Weights of a small encoder-decoder audio transcriber: waveform 16khz input.
Rows from block 2 of the text decoder of a small encoder-decoder audio transcriber, named by matrix and row number. Rows with one number belong to one neuron. Each number is 128 + 24 x the weight over its row's rms, rounded and kept within 0 to 255. All counts start at 0. Numbers have three digits each.
After each neuron's rows are labels from the 100 texts, of 14976, where the neuron reaches its largest size: "tokens" is the input token at the peak. Only what is clearly more common there than usual is listed. The data: read English sentences (LibriTTS-R). In brackets: how many of the 100, against the usual share in percent.
# gate: MLP gate (decoder.blocks.2.mlp.gate.weight, 384x128), inputs 64-127
# fc1: MLP up (decoder.blocks.2.mlp.fc1.weight, 384x128), inputs 64-127
# fc2: MLP down (decoder.blocks.2.mlp.fc2.weight, 128x384, transposed), outputs 64-127

gate.354:137143114136137153113107117143119153173101121112139071135151136141152144123192077130116076147138156106105115108142092083141140158117093132108160157146136112111137103154112106132131130146110119
fc1.354:136125147108129131090168120142146138167104105105096128104109088149083140129099110070168123111168145147116140116150096102128121177170134139103118113133143107119143106109163115133089108117150130
fc2.354:146131104120106118123169125193116123131122112143136110122151141106156122147146110118110119125102173111113132154120122117167195177131175092114130137158144100112093124138083113172189145098106132
tokens: "'" (100 vs 0.4)

gate.169:107133113110089150143136132137158123126124103152130128116105108154091135125136118087139076136156152119093131110146154139168188123152155139116132108128153109139125152130116133128160102156157144
fc1.169:140149124123124136115145117118151161151151140146140160134140101124125166149137162115136150101181136127110084165148128141140172119169107165069105119158151115137128162134117124186151129133125112
fc2.169:153131168132133107109145121180144099118152134133141118139134163127141140154125156148093119131142157119186146118173110077143099138157130115092094073177150125126127123143139120141103113168106142
tokens: "c" (94 vs 1.8)

gate.243:115133140151127109137104140135097111131085125128152128158131182099100165101127156148174070115073079168110137132152085104108114118188195131140128150136132131141164106091167149127159134146119121
fc1.243:129115103154122162136111122153150116149122156139124140142106068164143124125122123105120115134134135066131130137137158109106149156089098101112132102108125145147109136142112084100107087135143142
fc2.243:097116124168113148160103156112125123135116136133131133125128129135108109151150108165152161120081191160133148184154095091119154118111104108137130156157180120117108149149136071138113097135084128
tokens: "i" (60 vs 5.4); "e" (38 vs 10)

gate.20:095135148187141065152146131128130114152101173112174103130116099101151113143129173148132099122175093175124071139134142131121096125166123092139125115094098109130154098118132091137135160145109110
fc1.20:138152137137105103125081088170130176125116147146097142097123113110162149089096144114167132160149117129152115137097182102138101135107138128110174134125108141108130135112128125118151094133148122
fc2.20:109143104107100113087105096117161165149122134105110134142171146143120143147113129160099103160150149099126113163195122116123194143132125132110128131163137110140124137114098124141124087105098157
tokens: "e" (100 vs 10)

gate.181:109118140132141092117072166116144146139144078161121150132129076126108087143111128109169125134121147153158139112143128128088092136099132164130143091144127112109083158100132128140137137170119125
fc1.181:132143112129103095103067192135146120164142078168113171098170127148079123162127152104147177103112119132135104139163120131143132132119150154118131122158123127125095124134105085145107122176114112
fc2.181:154139122093148125097164098100115150159146115130129174127115128101117117174143133122169145126145116140165143105104102139122105106112092139182105111137165113131162129149124125110143109151135135
tokens: "h" (100 vs 5.1)

gate.92:141137134091139126158107125134179114090120097142132166108096129133070107112126139143147153143098099139091111137135170127145207092140115182124140123110086133151097128157116127119098079129141094
fc1.92:110140127165089105141111148145110104129106102125167166110115117167144141180130153128150163148127083138090158133128144117121107127129143067154116147117121103080147103102130127126111129148088131
fc2.92:126124121148155102173124144145170139151121170083140110128107106122132129105174115117134159104101138089148104119152134142168099126116098165115135187118106170191134132119129109100127114142108161
tokens: "b" (73 vs 1.2); "'" (12 vs 0.4)

gate.297:078126108150083142115141090098133108129150126076120140142133126084173139148140117122157177124144176113107132134081105130108125102137125131155150111162142138111139110129162113156132129138123115
fc1.297:110134138120119093124155141119114147097131115109136128124140136111177169163152171105120148102105111101145139084100132139139159166101085140107131099070131147142160122170121160093164112084129103
fc2.297:175144082134128154105173114125081173121101112130171121101136110088145132128133127119134123143135137112129116149163083154160127147104087136151054121114107098124124163102191119146111117142138162
tokens: "n" (58 vs 5.2); "d" (22 vs 3.6)

gate.40:142125121116095131129141120147122110152124062129118138154120100103164113153097115104139134105148113143121162120118140106152117117157107141068117100148134119138173152159085123080142126121125125
fc1.40:129150144133164109144192110159140088129146131116121116117120152118121122143134157101156119132170104156103127128119141136153076122144122120075129090155113119136128097168137103077123130139109149
fc2.40:103137148114083126148115141131116059128159160121167119105119100104134134167089133164128169147132123134115134135120133098173122147091168128141121105141135134150125158140127160092112124146140136
tokens: "n" (99 vs 5.2)

gate.68:138138156118126121093159158154152146116090113164137122140158131144119126119096128135123145128135147116128124154137109113127106109125091102138164118150121094159114123098126112116110140178155071
fc1.68:128125121051142139120138077156117113147141128099138084137115128168165074105117134121155141132079123081167144080135113142120143161079144136116160170128131185182103175130102120127137133144126178
fc2.68:079140123124091128101137139162152134100109142117159159095095120150135135096119130125072136105167146141094135168134152137147182116177150118133114108125128122116152147109114123112149148149147093
tokens: "h" (50 vs 5.1); "n" (42 vs 5.2)

gate.317:145170121126097103151160150099137089135105084136099128090110143107095131134164103120129137125139094133146127148137076134147122147136149106095150126130144141090127112104123098170118125130116125
fc1.317:113139140146173094143118133140129141111138067192083156128145115112134146171126162109146154128133104124107128151130112121142130145114120089116131081129159117076103119090111144152130129091140097
fc2.317:156146139125139129109146169128086118106116153126147182119134178108100118137120175142162113096122128124113164141133149129093094086108108136154174117118158113100093081126148120082128116094134119
tokens: "b" (48 vs 1.2); "p" (28 vs 1.3); "s" (21 vs 5)

gate.279:120163148089133142110157096159125205152117116106118077125094132142124164118144136146102090127168163127133100116150121112147126125161125122134095122177103158127173116114100103119144152103106121
fc1.279:159121162116174130094141116111134142171131091156129109131129106167131121075122131103128102154176140129121073108116138089115123140171114104112102082174095156120140105152111146143150126105105117
fc2.279:097129146086056145155113076156137100134108119122167119159079157146122151148108113069110151149115169126132096099112133115160160103152118118161140102146107125124157118122131173139128171125145123
tokens: "n" (68 vs 5.2); "x" (28 vs 0.1)

gate.343:117124141168127107098177125139109143152107174140102133107133157108134164094135115121163135138141110129131134123061110143085130116128126130102119153165089096136154128144113154160189164101103102
fc1.343:173155129131110096145081080096141096123149143146135083124104123113129098096151150149103152072161121147115123168159133118128132066125126158156119150107125107115142115131107138111151121098158169
fc2.343:125126097114116122140138132109132108116130123140149136109146143154143154109152150110155155151147143104180141108145112154135127111103103118064098173103127134196130156109123094131083099116103098
tokens: "l" (76 vs 3.3); "o" (23 vs 6.1)

gate.8:088122076134102132090138138154140124156111127119122126104176091152127105124150107113129106118131147138157163096158186105080099175130127165135148155150119131142124106120092098152094128091140139
fc1.8:129149164114136164106145114107139093120145149124123150152173114113083150120152127100122137101111150117107121129125160144096109178159134152093115168092160115152130149105140111107137133132137108
fc2.8:142103174134145159119115093127150129129114124112099163129133144160138130150119156131086120156138083141122143158137148118143112127119119143140164119167085134163160100099134105154107101130141118
tokens: "c" (100 vs 1.8)

gate.203:149156078120173150134154140130125135116135144146119135108156117175149159150172125149144140131107095119121112155111135096142110094126104105114128167142131152092106105134132138112147150109121118
fc1.203:116140119132095136139141144095076116151102140131137133138110124103123117157113128114154157115150136134119147132127124167115140146145159164158138109113143080129160115124148101116131093124133117
fc2.203:121111150136119172112118123126116133109117150136162124070098149116124125156116085097129119139116176109137120110090107128105113136105152079140134131134105118141117106149147166174114111115106110
tokens: "e" (100 vs 10)

gate.103:175142144132130145114137132091085104099158137116112190139146118133121100150111151135130151146182131141116071114164109117121092105134169124114098104141104119111109123112109115157114142120167092
fc1.103:150153122105122179130107146132084099117106140118109142126100121142173138128113144164120149157168130135109113141156103125136138103095112117127142138114155141094148108111135110141091102169106110
fc2.103:128106108121126127118096119122104145125109138112148117098159107171169121116145096126098108124169158118111076130097149107105110140147132150137155136101154155117121125100112107082111197126145142
tokens: "b" (100 vs 1.2)

gate.38:120145179135142142149120133162094111151140082148140176120153126119161104131137136156151155105093108128068163102135094122114113110113108165095141127098127125139118134110150114136081132126104098
fc1.38:110147109127117101122154124117131143088130130115065092130088160146140120170163142121092110160151115117140128126110090075149131124115130127118159152166165138103151126189137127143146107101117151
fc2.38:148142137113081148113124130154109103091139111111080155166099093157078111109102138113208137173164147163120108150151123128141093149135130153131078124104103143138147161138127132107143131150118123
tokens: "r" (44 vs 4.5); "l" (43 vs 3.3); "u" (11 vs 2.4)

gate.149:092132115113143134105117149179138149108180140168123110145151080126138159122092135093185135126099144137132136090125113083103086133126113177112140123114123146087120128124147150145167107135139084
fc1.149:095117168103105121151120112097168123111093130158133138149137133116147094064122112138120092105157131170126105123128158167148136113130074167158096121115109088120120128143075117103138121167172110
fc2.149:109179146120123171143122122118174146099172125163164120146143154141149111172183115120125123150138090149132126130158136125120103170138128126125128131123108111115092153111110150155098098156131119
tokens: "l" (97 vs 3.3)

gate.174:149098134112134125124163104154111120140126152118172114099150153155123115135135142126109145082092140124111182119126167105093154148078115104124116129141171149131127137163126160095108157144118138
fc1.174:090127141118151134086127092137092129065094104162155145099144145133140103134112152122154135100154111154128151114090104149148155116102177147104100114128088140163100141105096106100120154198130129
fc2.174:149106117089126122135131041158132131091081157157139146121168115119172097136122147137138150111109130129118134096091145146147153132106165138117128117124116154150148149123129129080127172160100090
tokens: "n" (86 vs 5.2); "m" (13 vs 2)

gate.342:106117140149146126138141108160124134109087140163098143146092155100066112102109097147121160078145130127138160129144125125155140099164147106074138140143121125140131114140146160174103127098098095
fc1.342:142132156142089083143120128144147166112038133129096097148085195125105158139145117162110135123118152152140150108098133119132164111154116098125124138142158134144120126106118148145134140077139099
fc2.342:133114185104150135149081103124122113121152164132111107131123093130157121094120171123123155127137067158171088117137135090110130146142114131154145136136153142105123101071111122144133128120139150
tokens: "t" (100 vs 7.3)

gate.370:156185166144156131138097100171086122133122136115149117096117165111109144115090123106173172080119106109125113130073130126113114120131145110107142136144102083117130159154141128146144169132145185
fc1.370:127182179119125107129082125140126116140122106121179141103131162147135133095104139111174167140159122183110138111115119107119118112122158126115129101151109097126135103139131129116124170135112158
fc2.370:136102139116141160111144085150127160124084176154110135114119134140096148065103137105126160155164111136102110070144128119140115148114108126133081161127099128116145146133124167131123094142147176
tokens: "i" (80 vs 5.4); "n" (13 vs 5.2)

gate.23:107131151118149112107124138142124162088140098126129095130103136112116119122121111148115107124159094125165132142138136128099151126161114097112137127119120104140118154162086160151099173117140134
fc1.23:132108111167123182141145127110124112160114138103144143141105088093152092167140148147151148144144127089134142154158090142110122117119147163118090133165164158144105143146139148151135114127075085
fc2.23:093125099138080074115125163147134114092130132137141116152113088127114134199165138146114145152147115133122107131100103129151105153137179144116099120111126122191106139125111143152080087135085125
tokens: "n" (81 vs 5.2); "v" (18 vs 0.8)

gate.294:105186168165123154093184124095183159119134169127133164109119122160108109109129128137116110133141064132097138153132104146165102144134136137107129116103116139100133135116115136170126136139144088
fc1.294:161147144105143143158104147124136177121142122134106124136122160152126100125142124161103147147138120138137108109144147132145113118137135107156124144099127104155135134140131097138157106077095108
fc2.294:101130132132164130110123137088179150117132110122121114137112094191146140144098116106087144147133143100094114127150117137148118165132123135128148115147102127203129132169104116139122100121098145
tokens: "n" (52 vs 5.2); "d" (31 vs 3.6); "h" (14 vs 5.1)

gate.337:122175140100138133124096142135129170132083124097083107127099152154131125147114116122151140106103127109136105134149126156124133117128106089138137165127127140136149162144110148152162133127160100
fc1.337:061165107139105132111153143172094146104114123116136135151105139129127180120111119125094153144120150135125083114133114189141131138097112145068148119124119137131157133128121149150128123095125108
fc2.337:123102108112135158103108118114129138094152160167174136139091140120099127126102160147088127132128099162163122194134161147136078171146162108104129128125122143160156118117128155112137096079136085
tokens: "s" (86 vs 5); "k" (14 vs 0.7)

gate.261:157137136124134109123117130141110111155103140126138117113125167152102146127116141153143123133108156118161095114143098121127136176160088138163127162157081168103126114093110180152107134133118147
fc1.261:125088113109109097111133106150160103137132094093153165123112147127106107117088116158152125107163122118139120111143132103138120158141138129152162126164119177092131149111103131101093177126121135
fc2.261:143101121148168130131127155160128107117158163126152130108155116116097100131133116135142148152120107137140141130142084180156180082133131092145098122114145144093133136117116107137149126116118119
tokens: "w" (98 vs 1.9)

gate.258:104141121100172165102123152152173112119102084122092108139153128128146102111122148134111144150129122108129097110141137150126105116092126108090131118129102124147090144117110125160106157182127141
fc1.258:131113137141066111142108119143095130123161141129160172154077137161096109139153104139134109137134171149121135115093103124170131132110152156130136100134142108128132128109125160103140125083128147
fc2.258:127120128129160121099151152125158162103129087158109076158126133107167120123147123112159095146107079086102136134152127099095123122142148101091172110101114153112078158162113107121135132150146143
tokens: "n" (100 vs 5.2)

gate.87:108118153160095073128131134096139131146126115122144108050135098172104160125138163138091123098142113147139134135122130130113169125142081102121156127112166097093172120133138134160143134135100117
fc1.87:120119101148126109113152157103122138115174140156116147141134137155111159139143126120096170148136113101136103125097115141145088143140098154089086104133131102120144093135140107114117166099101088
fc2.87:145141120122150126095125114143155128144101165137136149152109119118122135102104118137159169117136159092093123145132146157117118153117127158119122127130183154098089153173142130115147182152161132
tokens: "g" (100 vs 1.6)

gate.108:106155170147144138125151148096149127126123147080159160091129140147128162116142128163133119104144117100149123127107178076111170099165114137100133142123124145127148115096131155154115161086077157
fc1.108:088115093154160125129147124188145090104138156123100118121131135126142110150128118132143127130136123126091140133120130119139097120106105126094128091140109101131123159127100125107134124165151139
fc2.108:116143079144134132144166101144122094170099092098162134129156144129125103080113137124130139141140099135171115117156125164078129104137115159135108135135102141086116118137100135081090125103173137
tokens: "t" (76 vs 7.3); "a" (21 vs 6.3)

gate.363:109134086055131102139115132114115173177118078099140137119121115119154103126152100079128093142177144152108128138108136118128137158137099103148151125114113099098176113128077151124133166133104135
fc1.363:153147130104130160119101167130051094154142113122114162149130138064165083129129094118119173135138162139120103126107137142110106139127126129117146173150134103126121124154126154131150129127106124
fc2.363:133090155121155116127153090131117139135108136115147165137100147161135139161128144138102115115117136142161151170162099135122110107134142163083101149160136128150118126120171098152105090132137113
tokens: "d" (79 vs 3.6); "s" (21 vs 5)

gate.236:135126134124163146111141120191151121120099140090138153164149143155132081175096130117151153080140138149095094155157136112134102179131112151171134172153132140142131116130117126181100110121136139
fc1.236:118102117118173143124080119121083145135167138100145137097157150128120103145103125103117137126107115140139093114123125144147161095140137129108149157159107122106120158159088132195112116161121140
fc2.236:126104074160103085091157159155118115153125160135124129148142141134095155110135122092110106115132133163082122139125092127132125100145143136176129124119146170121135131142117132101140118089118167
tokens: "d" (94 vs 3.6)

gate.270:116130175119127134143163131103109148104152180130161146105163127134114121101142180146130101152158135091093118123110100126137145159172110120106104154103138106125145127105141091126100126122102145
fc1.270:097156125160087119137092096112114116106100086131120120112156157122140107106116080159132147125158121161152112123143136178140117147141129134187136137143114144143086112146133106147129101102141102
fc2.270:112117116096137125135135132135137133125107153120105097096126147143145149109177169125128120132149140089148107106113067148097128162129174141126154159130109104156148121159120154119138140099139125
tokens: "l" (100 vs 3.3)

gate.323:117122098095130108164166140141136137139068134092143134131163129123088150108163132143140141146104182130127105109135112138161112072108110093121119134085121145137125149138112146116122112094121154
fc1.323:115121115136128138168170113103152122182161119148101142122110110135132095142101184153084141152139070122106104142124112084085100138107136158120127128121130145099115103084152115130122158154113066
fc2.323:117126113159143151092117112135088162136099165148141093157138151144102115135119128142148104091126145136109154169102163116124190147142094152122119118152134162144156089139161078114084083127106128
tokens: "w" (91 vs 1.9)

gate.227:119125129144162131166097118100109159125133151148109094126127133126119104115130151112138105128117129126158101161137116131164119085133135116134107178123113110114134065120103123116169149143124091
fc1.227:103147138144112118114142098128120148166147106127112109107081144130146131113173127130120106146119114134122149151133143147125110189118143090064095144144113120103125143169115142090142142095150116
fc2.227:121152110136160159139126184120154119141086152169086175111150115151141113106079134102080146155112103147159132130131115125132137081068115114113117129117130153123130102137133134091187170150113141
tokens: "g" (52 vs 1.6); "t" (34 vs 7.3); "c" (9 vs 1.8)

gate.273:151094089139132143206130160148159124146104149144185112129119150108095085136187130148122148107122150112139135142122094102136150162098135089092129167141118140119091100131122119119090095144113070
fc1.273:109184144111129097131105141149128098109106133146129087180129136131113117167147131118144130131117136150129130135125126114106094129108085136086139160115124103177114141081161128124115124183144133
fc2.273:140111120122118126151105131110115112138122157137115094171126101114144105104148098073128160083098095166143166113181101113144130136158127149127128154124136128118124147112167108103163108151115142
tokens: "w" (87 vs 1.9)

gate.197:105127111154169115169125126120101162089129104106108179097123088098155129153174118134138149189149095106095139146145108141124131102113168114109149146096139090101141106138097128144152169085103100
fc1.197:125129131125140101159160147170120131140116145098169151092119144127122153118120156113102129161139116197117110114116141116087152110121097110152137093109098106140176128089125140108128133171107128
fc2.197:091140135150148149146138161116099156132116086142118104145069166117121174138130130183105122138149097120110159114118112144106127145147159132138116110091082112115164082107117118137155137154090144
tokens: "c" (57 vs 1.8); "f" (19 vs 1.7); "o" (15 vs 6.1)

gate.34:065105165138144130112161132146073119147123110133119147138114134109140129142118138127139135151121128167133108129145133182082139117112130135146133087126124132127179149120119144179159085090153119
fc1.34:152137151130094125131112115129118133096157119125121102124130148144135127154124123128140107096105150142184109137158124104114153085147111105133129138115146124140141134121177111167116156089110129
fc2.34:149149157119123130151118134137147131151128105083137172112114150115088169168124109102133061065082114092122134120121126131157101126114108101134134117173152124127087142123167102137169142164127112
tokens: "g" (63 vs 1.6); "t" (18 vs 7.3)

gate.27:084086129114161161145130112131088134162156156106148105147133111163101178120119100118120132140090157119168137120141142130141116111173136132138141133126103162094118116125146141148113081127117123
fc1.27:106119133170149101140116151129070143161170121144156117148111145125112135104148128131145083141115097141126134100097137131162128109153139128173132086117097111121117143096117158135079108126157120
fc2.27:130131101065150149117137185129122125121122126164133142114148134130134135128121138096125141143165111150130132164112163120144140167096176092122127156128154147159068134098141095110142175152080147
tokens: "e" (74 vs 10); "m" (23 vs 2)

gate.306:113172091117149121119145106162163133146130109136111115118143152123165120134131147100068110144115120145115155135112126160135133100129101093130132179112114121056127140131154141172153153141124115
fc1.306:122134138150147089118096117106135112143126101126150107108130180085200132086101106120136099141135136113103154132123100168098150110128138146134143160158102124123119138163117129167182138186119127
fc2.306:130161158121135120095077111145124118138120101076131134122129134162131114112155140144130099152121111141154114112115111143171124105101136152117127123129078096154156167102165113167111110169131128
tokens: "d" (100 vs 3.6)

gate.350:077143138160159098121153133125135131127115156134117147139124131178110119169159140134131109114129137154112141126138081105117206124122164112139135149132155082131097165108148096123175110122058125
fc1.350:136132102147166138143110147124120105109104108088133119156083165148145115094130118124164134181129154099131147148126149156141114117116101141181137102139156109159135089087121096090120139127151139
fc2.350:134120073098107147156102151136125093137118110141141128089145115085138099097117072129086121113118134171161155162145119139116177183144110098128130103131147113133115152100123144133121124173095132
tokens: "t" (100 vs 7.3)

gate.372:122120144133108139173140143084125141128130195101113119108157135126100112124131135116144095131141103120112129188150131089105093137139157125152131115103125097167108117165148147105171117157158120
fc1.372:139111140142078152155143147092145125126134166112125139123165135097126115096125120117140098134128121101115120214184127083087094148131163165133151117105150105162107114161146171125160141132136132
fc2.372:129128146139097145092152134176168158127101098133194116153122138127143154144136119137070172126098113107122132082126146130121132130129142101123156089142149120120131101099138154113130114105097103
tokens: "b" (100 vs 1.2)

gate.155:149107168095145111169130119131112133125163107133087096084140135136145125113108114155151121069145142155131129111160136133096157102144134147144124121154102111117130133119142180170129140092145112
fc1.155:102134123135041137161124144109097154141150108111142094154161114120139135119081144127145167147137169151135155156148123066159163108122130122141123147109142131110108156103100123179139103142127138
fc2.155:191123092146156129116153133168160129140111085102138100172117146121121137132148140100125122129101125107146127099120126091134116090148113119100151095119144112145127130127069135144119091116126102
tokens: "g" (100 vs 1.6)

gate.359:134116138098083170175122099105140096117127115130116153142123140145103140101093150125143113141133124141172104113174117134104145128099132104119112141131079141137143144118111182116122140124098178
fc1.359:132145159135061145148100139097149110114121156110105144129165161149078106162115110111124146104110129132163110134162113153110120138080097101113098132131105114103119160104073138136118130087131156
fc2.359:118142134113098113163129128119154100122130141115102120102118172103122138121090132106142168106125102142142124135156155150143156150088100161158118164075104109156111133152113139133143143082177143
tokens: "h" (100 vs 5.1)

gate.246:122136107106131132129165126076106126104106092126138149113126134137122150149123165144110158111097131117099172148133070143080159142132144104143139165137105129116116144179092140115127096095149174
fc1.246:149055169092146128164121131112160138147153127106153119106102129139124112095139142157140140138136096111170125109108155116133100126114087109139091175143092118151114110111138078113116126163125117
fc2.246:119137124133106108133183121129195139148118125116118106127123119169154084142135130136129097115161129096105159121146086123113145131136160120142105095103124122110126108132095151148106141086128121
tokens: "h" (100 vs 5.1)

gate.30:108145136099139148097137139162155144099118136123129101135142104102124149127131102121152093158186136099111140129092131131130135183138144196125130151149104098121145112086144123151102137177129135
fc1.30:135112171148138138166111103134164139126144140152163164101135074145104154159121158156123108169140151104138162117106115138129127121117142150127113150107112092131142137135132149140101134145142131
fc2.30:162075157163113114129113128129158160116095160138177152165096109137132146128104164132128114124149123137111089132140172086125127109137139113156184094129123145150104117131151157116121130105131170
tokens: "l" (99 vs 3.3)

gate.153:117109095127158129124148128085140114078129119135097143141148153075150139150175192170111137163143140113126098084155113126124110100117120133156140161122126139094116133122144124147138143153121130
fc1.153:143169137141175117113109138141085148135183099123139046135135119146162159119145136132139104153100165071109128080124118117121120146096171164114125071180130106084145167124112098106167135132143110
fc2.153:116098127136130148131113114151169156180143055096109137123130172164127120130130143116122148122151189144118112145122162141107142111091148113156155120145143112140135100110109108150087181132149099
tokens: "r" (95 vs 4.5)

gate.275:135153157128148110139133091129129127125124099103125165129122128186101139159097160136106169071148137131134120115152132178076102083136124098084149092136104153139159130118155123128153132135122106
fc1.275:171148122123174125149132156140080107131120120116137125153154145067121102132138163102126116112102117160190128127134110151150151139101115144116160106086135125145105131137133093061150136098094143
fc2.275:106128148100094103091114136087160095115105156148131156121166119100137156136112132097127146136147141105085118131122182170164150107157112108123102069102131166083135103153127097133155123150170144
tokens: "b" (99 vs 1.2)

gate.266:135115143154157107158131112111152197131087099146135119109080125125132100126151094113113139134141124109131135092094126127135104117123148101099110100126089130111158129132136187105057113115126175
fc1.266:167109152122126130097137122149142115121157099159128140125099115156100119130095130155124116146162121121121095145107146120161149131152126133121147100105120090095143141118086158076118161133146082
fc2.266:126154140102130175139143113115127165131130150101204203132093113151152064119158157091170116140115137073139133119131145142162108160169107134126121113134130125094126147117140113094106135107112108
tokens: "r" (98 vs 4.5)

gate.164:124128179152124118115148084109115127119143147109162157117109130147110123151119113118133145133130133152167093106117109128120140124150130120141087124126058107119104162098087122153132118121153123
fc1.164:150145093149161146151105115160113137133106112168110111118085138067142147131143091131087154144130108125116144151132117130145144118154076092118157138105188173119165142093138111106187099117134106
fc2.164:140099135125124160134081119102099117173129142100099121131187124153134136093114110130131155126151166124113106145096161149115110107142117121094132146110101089112106099117107130086129193173128172
tokens: "b" (100 vs 1.2)

gate.211:128127120108143155126136116084159077085123178177113159160136146108145124167147190133148111125105157111138137068118105114127081124198119151128117099168083152135119121144152113122127106108109126
fc1.211:102116133139149132103082106130117106113159117140102170139115097118131144146115170131148145128091117131180145138096124148117119147152123151104110120189123167114142141128121138179132106131160094
fc2.211:117123163121157131151156092150107122121113118122091133125141126070111127092096125121178139116133133138104134121145125140162118147145134143116107097170145081101115172141144150156144127139101108
tokens: "l" (100 vs 3.3)

gate.107:148167132098129110108122117187137123124163094124104124142149136117138173117147147144115161115107149123102181116136112126115145129094137147126168165149123081104107138159134140099186143072150106
fc1.107:110143092144157125125132121137133163100126106131127141141159128132087164138138132109085116059116144124125086113153094112139088132091165159143173142154107159122137163139145160128146150130139133
fc2.107:133102111144115114144130099104137099095112146136134137176138164117142172118087162153074113163117144113125111123104144132161150116110143115083137124173159122110126125125109123135137149146136142
tokens: "h" (100 vs 5.1)

gate.344:118149148149097114113081129155135125094114120103141129115112119161076145113158117114104102143123184128156182138133137136121130113121154093148079151106096108157101113087113119129133119137113163
fc1.344:107186123144139119153107069110139132133147131149141138145104162132174122149136116115106153100127106114123178100135142155124109173122126143090103125123156152152115148162136069142158143148151102
fc2.344:177154122135149163090142100097116147116134145139115099133115104107120140157168107140117146143117073118108109137104182126115171153154120140120092189118124137074143159133148180132162122153093100
tokens: "g" (97 vs 1.6)

gate.228:134141173123135152124077123145119153129145136152099157157135123139120103104179118158140144083139166169147122087123111160132126147102092155148082111138130103156086157071101145127158123132141101
fc1.228:149096109135137097126196089134098149112109098104175151145081122124143122129127109148123155156097097089125110130122097124145164095135145114131179121136108079138132081158151109144127124132149120
fc2.228:099146131127088112146136142142097109122153113126120160115092158142182160115117146113152143114110133111125094137123156141133113093149118140082169131155119089132142112120127176135139129128127104
tokens: "'" (100 vs 0.4)

gate.222:142148098125147103183117115154136137137090095108167090160111129118126124085152109124138143109129085143167127137088146066124100133104174100126143140094154129095149102115106086123109138105111146
fc1.222:139118099129145115130144139171097146072132150131182130150089125096143131138131142128117171132154108144133129141104130114154090136150138128133151128093115136101128097089096082114089118117090158
fc2.222:126126123163133151144172117080191118148156119108114112116156141100114150100101125109173134130152116103113148127162115171100150134145122105095099141151080109099123103128124134106086107143200091
tokens: "w" (85 vs 1.9); "o" (15 vs 6.1)

gate.213:078130130180136083123120169103132119130105101141092129136145054121124147097125158124138130077179146130128122155113082112106101099142134164152152130152102123147137116091111106163132149120134147
fc1.213:147119170143136142098138128102126145114161132121165140104102179155136109140144118124129134119104094120126132099134201155111160128109089081094138100104125131112140120144184126120125126175076116
fc2.213:140105106106149085133146133167121123132111152158150142085105108143121110115124099122128162134145103144106155176117150115100138149106136173101121147120081144169145139164077138153119158088104103
tokens: "h" (100 vs 5.1)

gate.1:121083122139110132142060126109133137133127126121131174131143152123126103115144142061143133115114117128133149139129096162157128113120143126128147134092143132147164103151131150134110106133097139
fc1.1:128112133123117116164105134101118118121111105158151142110122160090082073115110169116120142095121152142163151123110165158159134153149142143114148137096135103140110095151140171151172121153131125
fc2.1:149089144114078092099103126173159168117149138155141154123124123118141111122101102142109135106125108093118157142155115089128141134113095170172104088107135162061135115120126156148119144125090153
tokens: "d" (75 vs 3.6); "g" (21 vs 1.6)

gate.206:140108133196121148137130148154148153110126131113119144103124134157095132110149112118094111090100105150140167137129124138101116100152112125171093074126110184117131159087128117092114111146127131
fc1.206:105102109137133126151131152120056136144103115146122112116125095111146112138104108166095151175107128135151112163076124138122110158136113102115157146112112121132145137187090089160130093110132119
fc2.206:096177142105095143109131095110159163126116128108178106105196143107170114112129118156168131127144148138116116103103139128148120124132154101128132081131144141144138126110071155150115111120164159
tokens: "s" (55 vs 5); "'" (43 vs 0.4)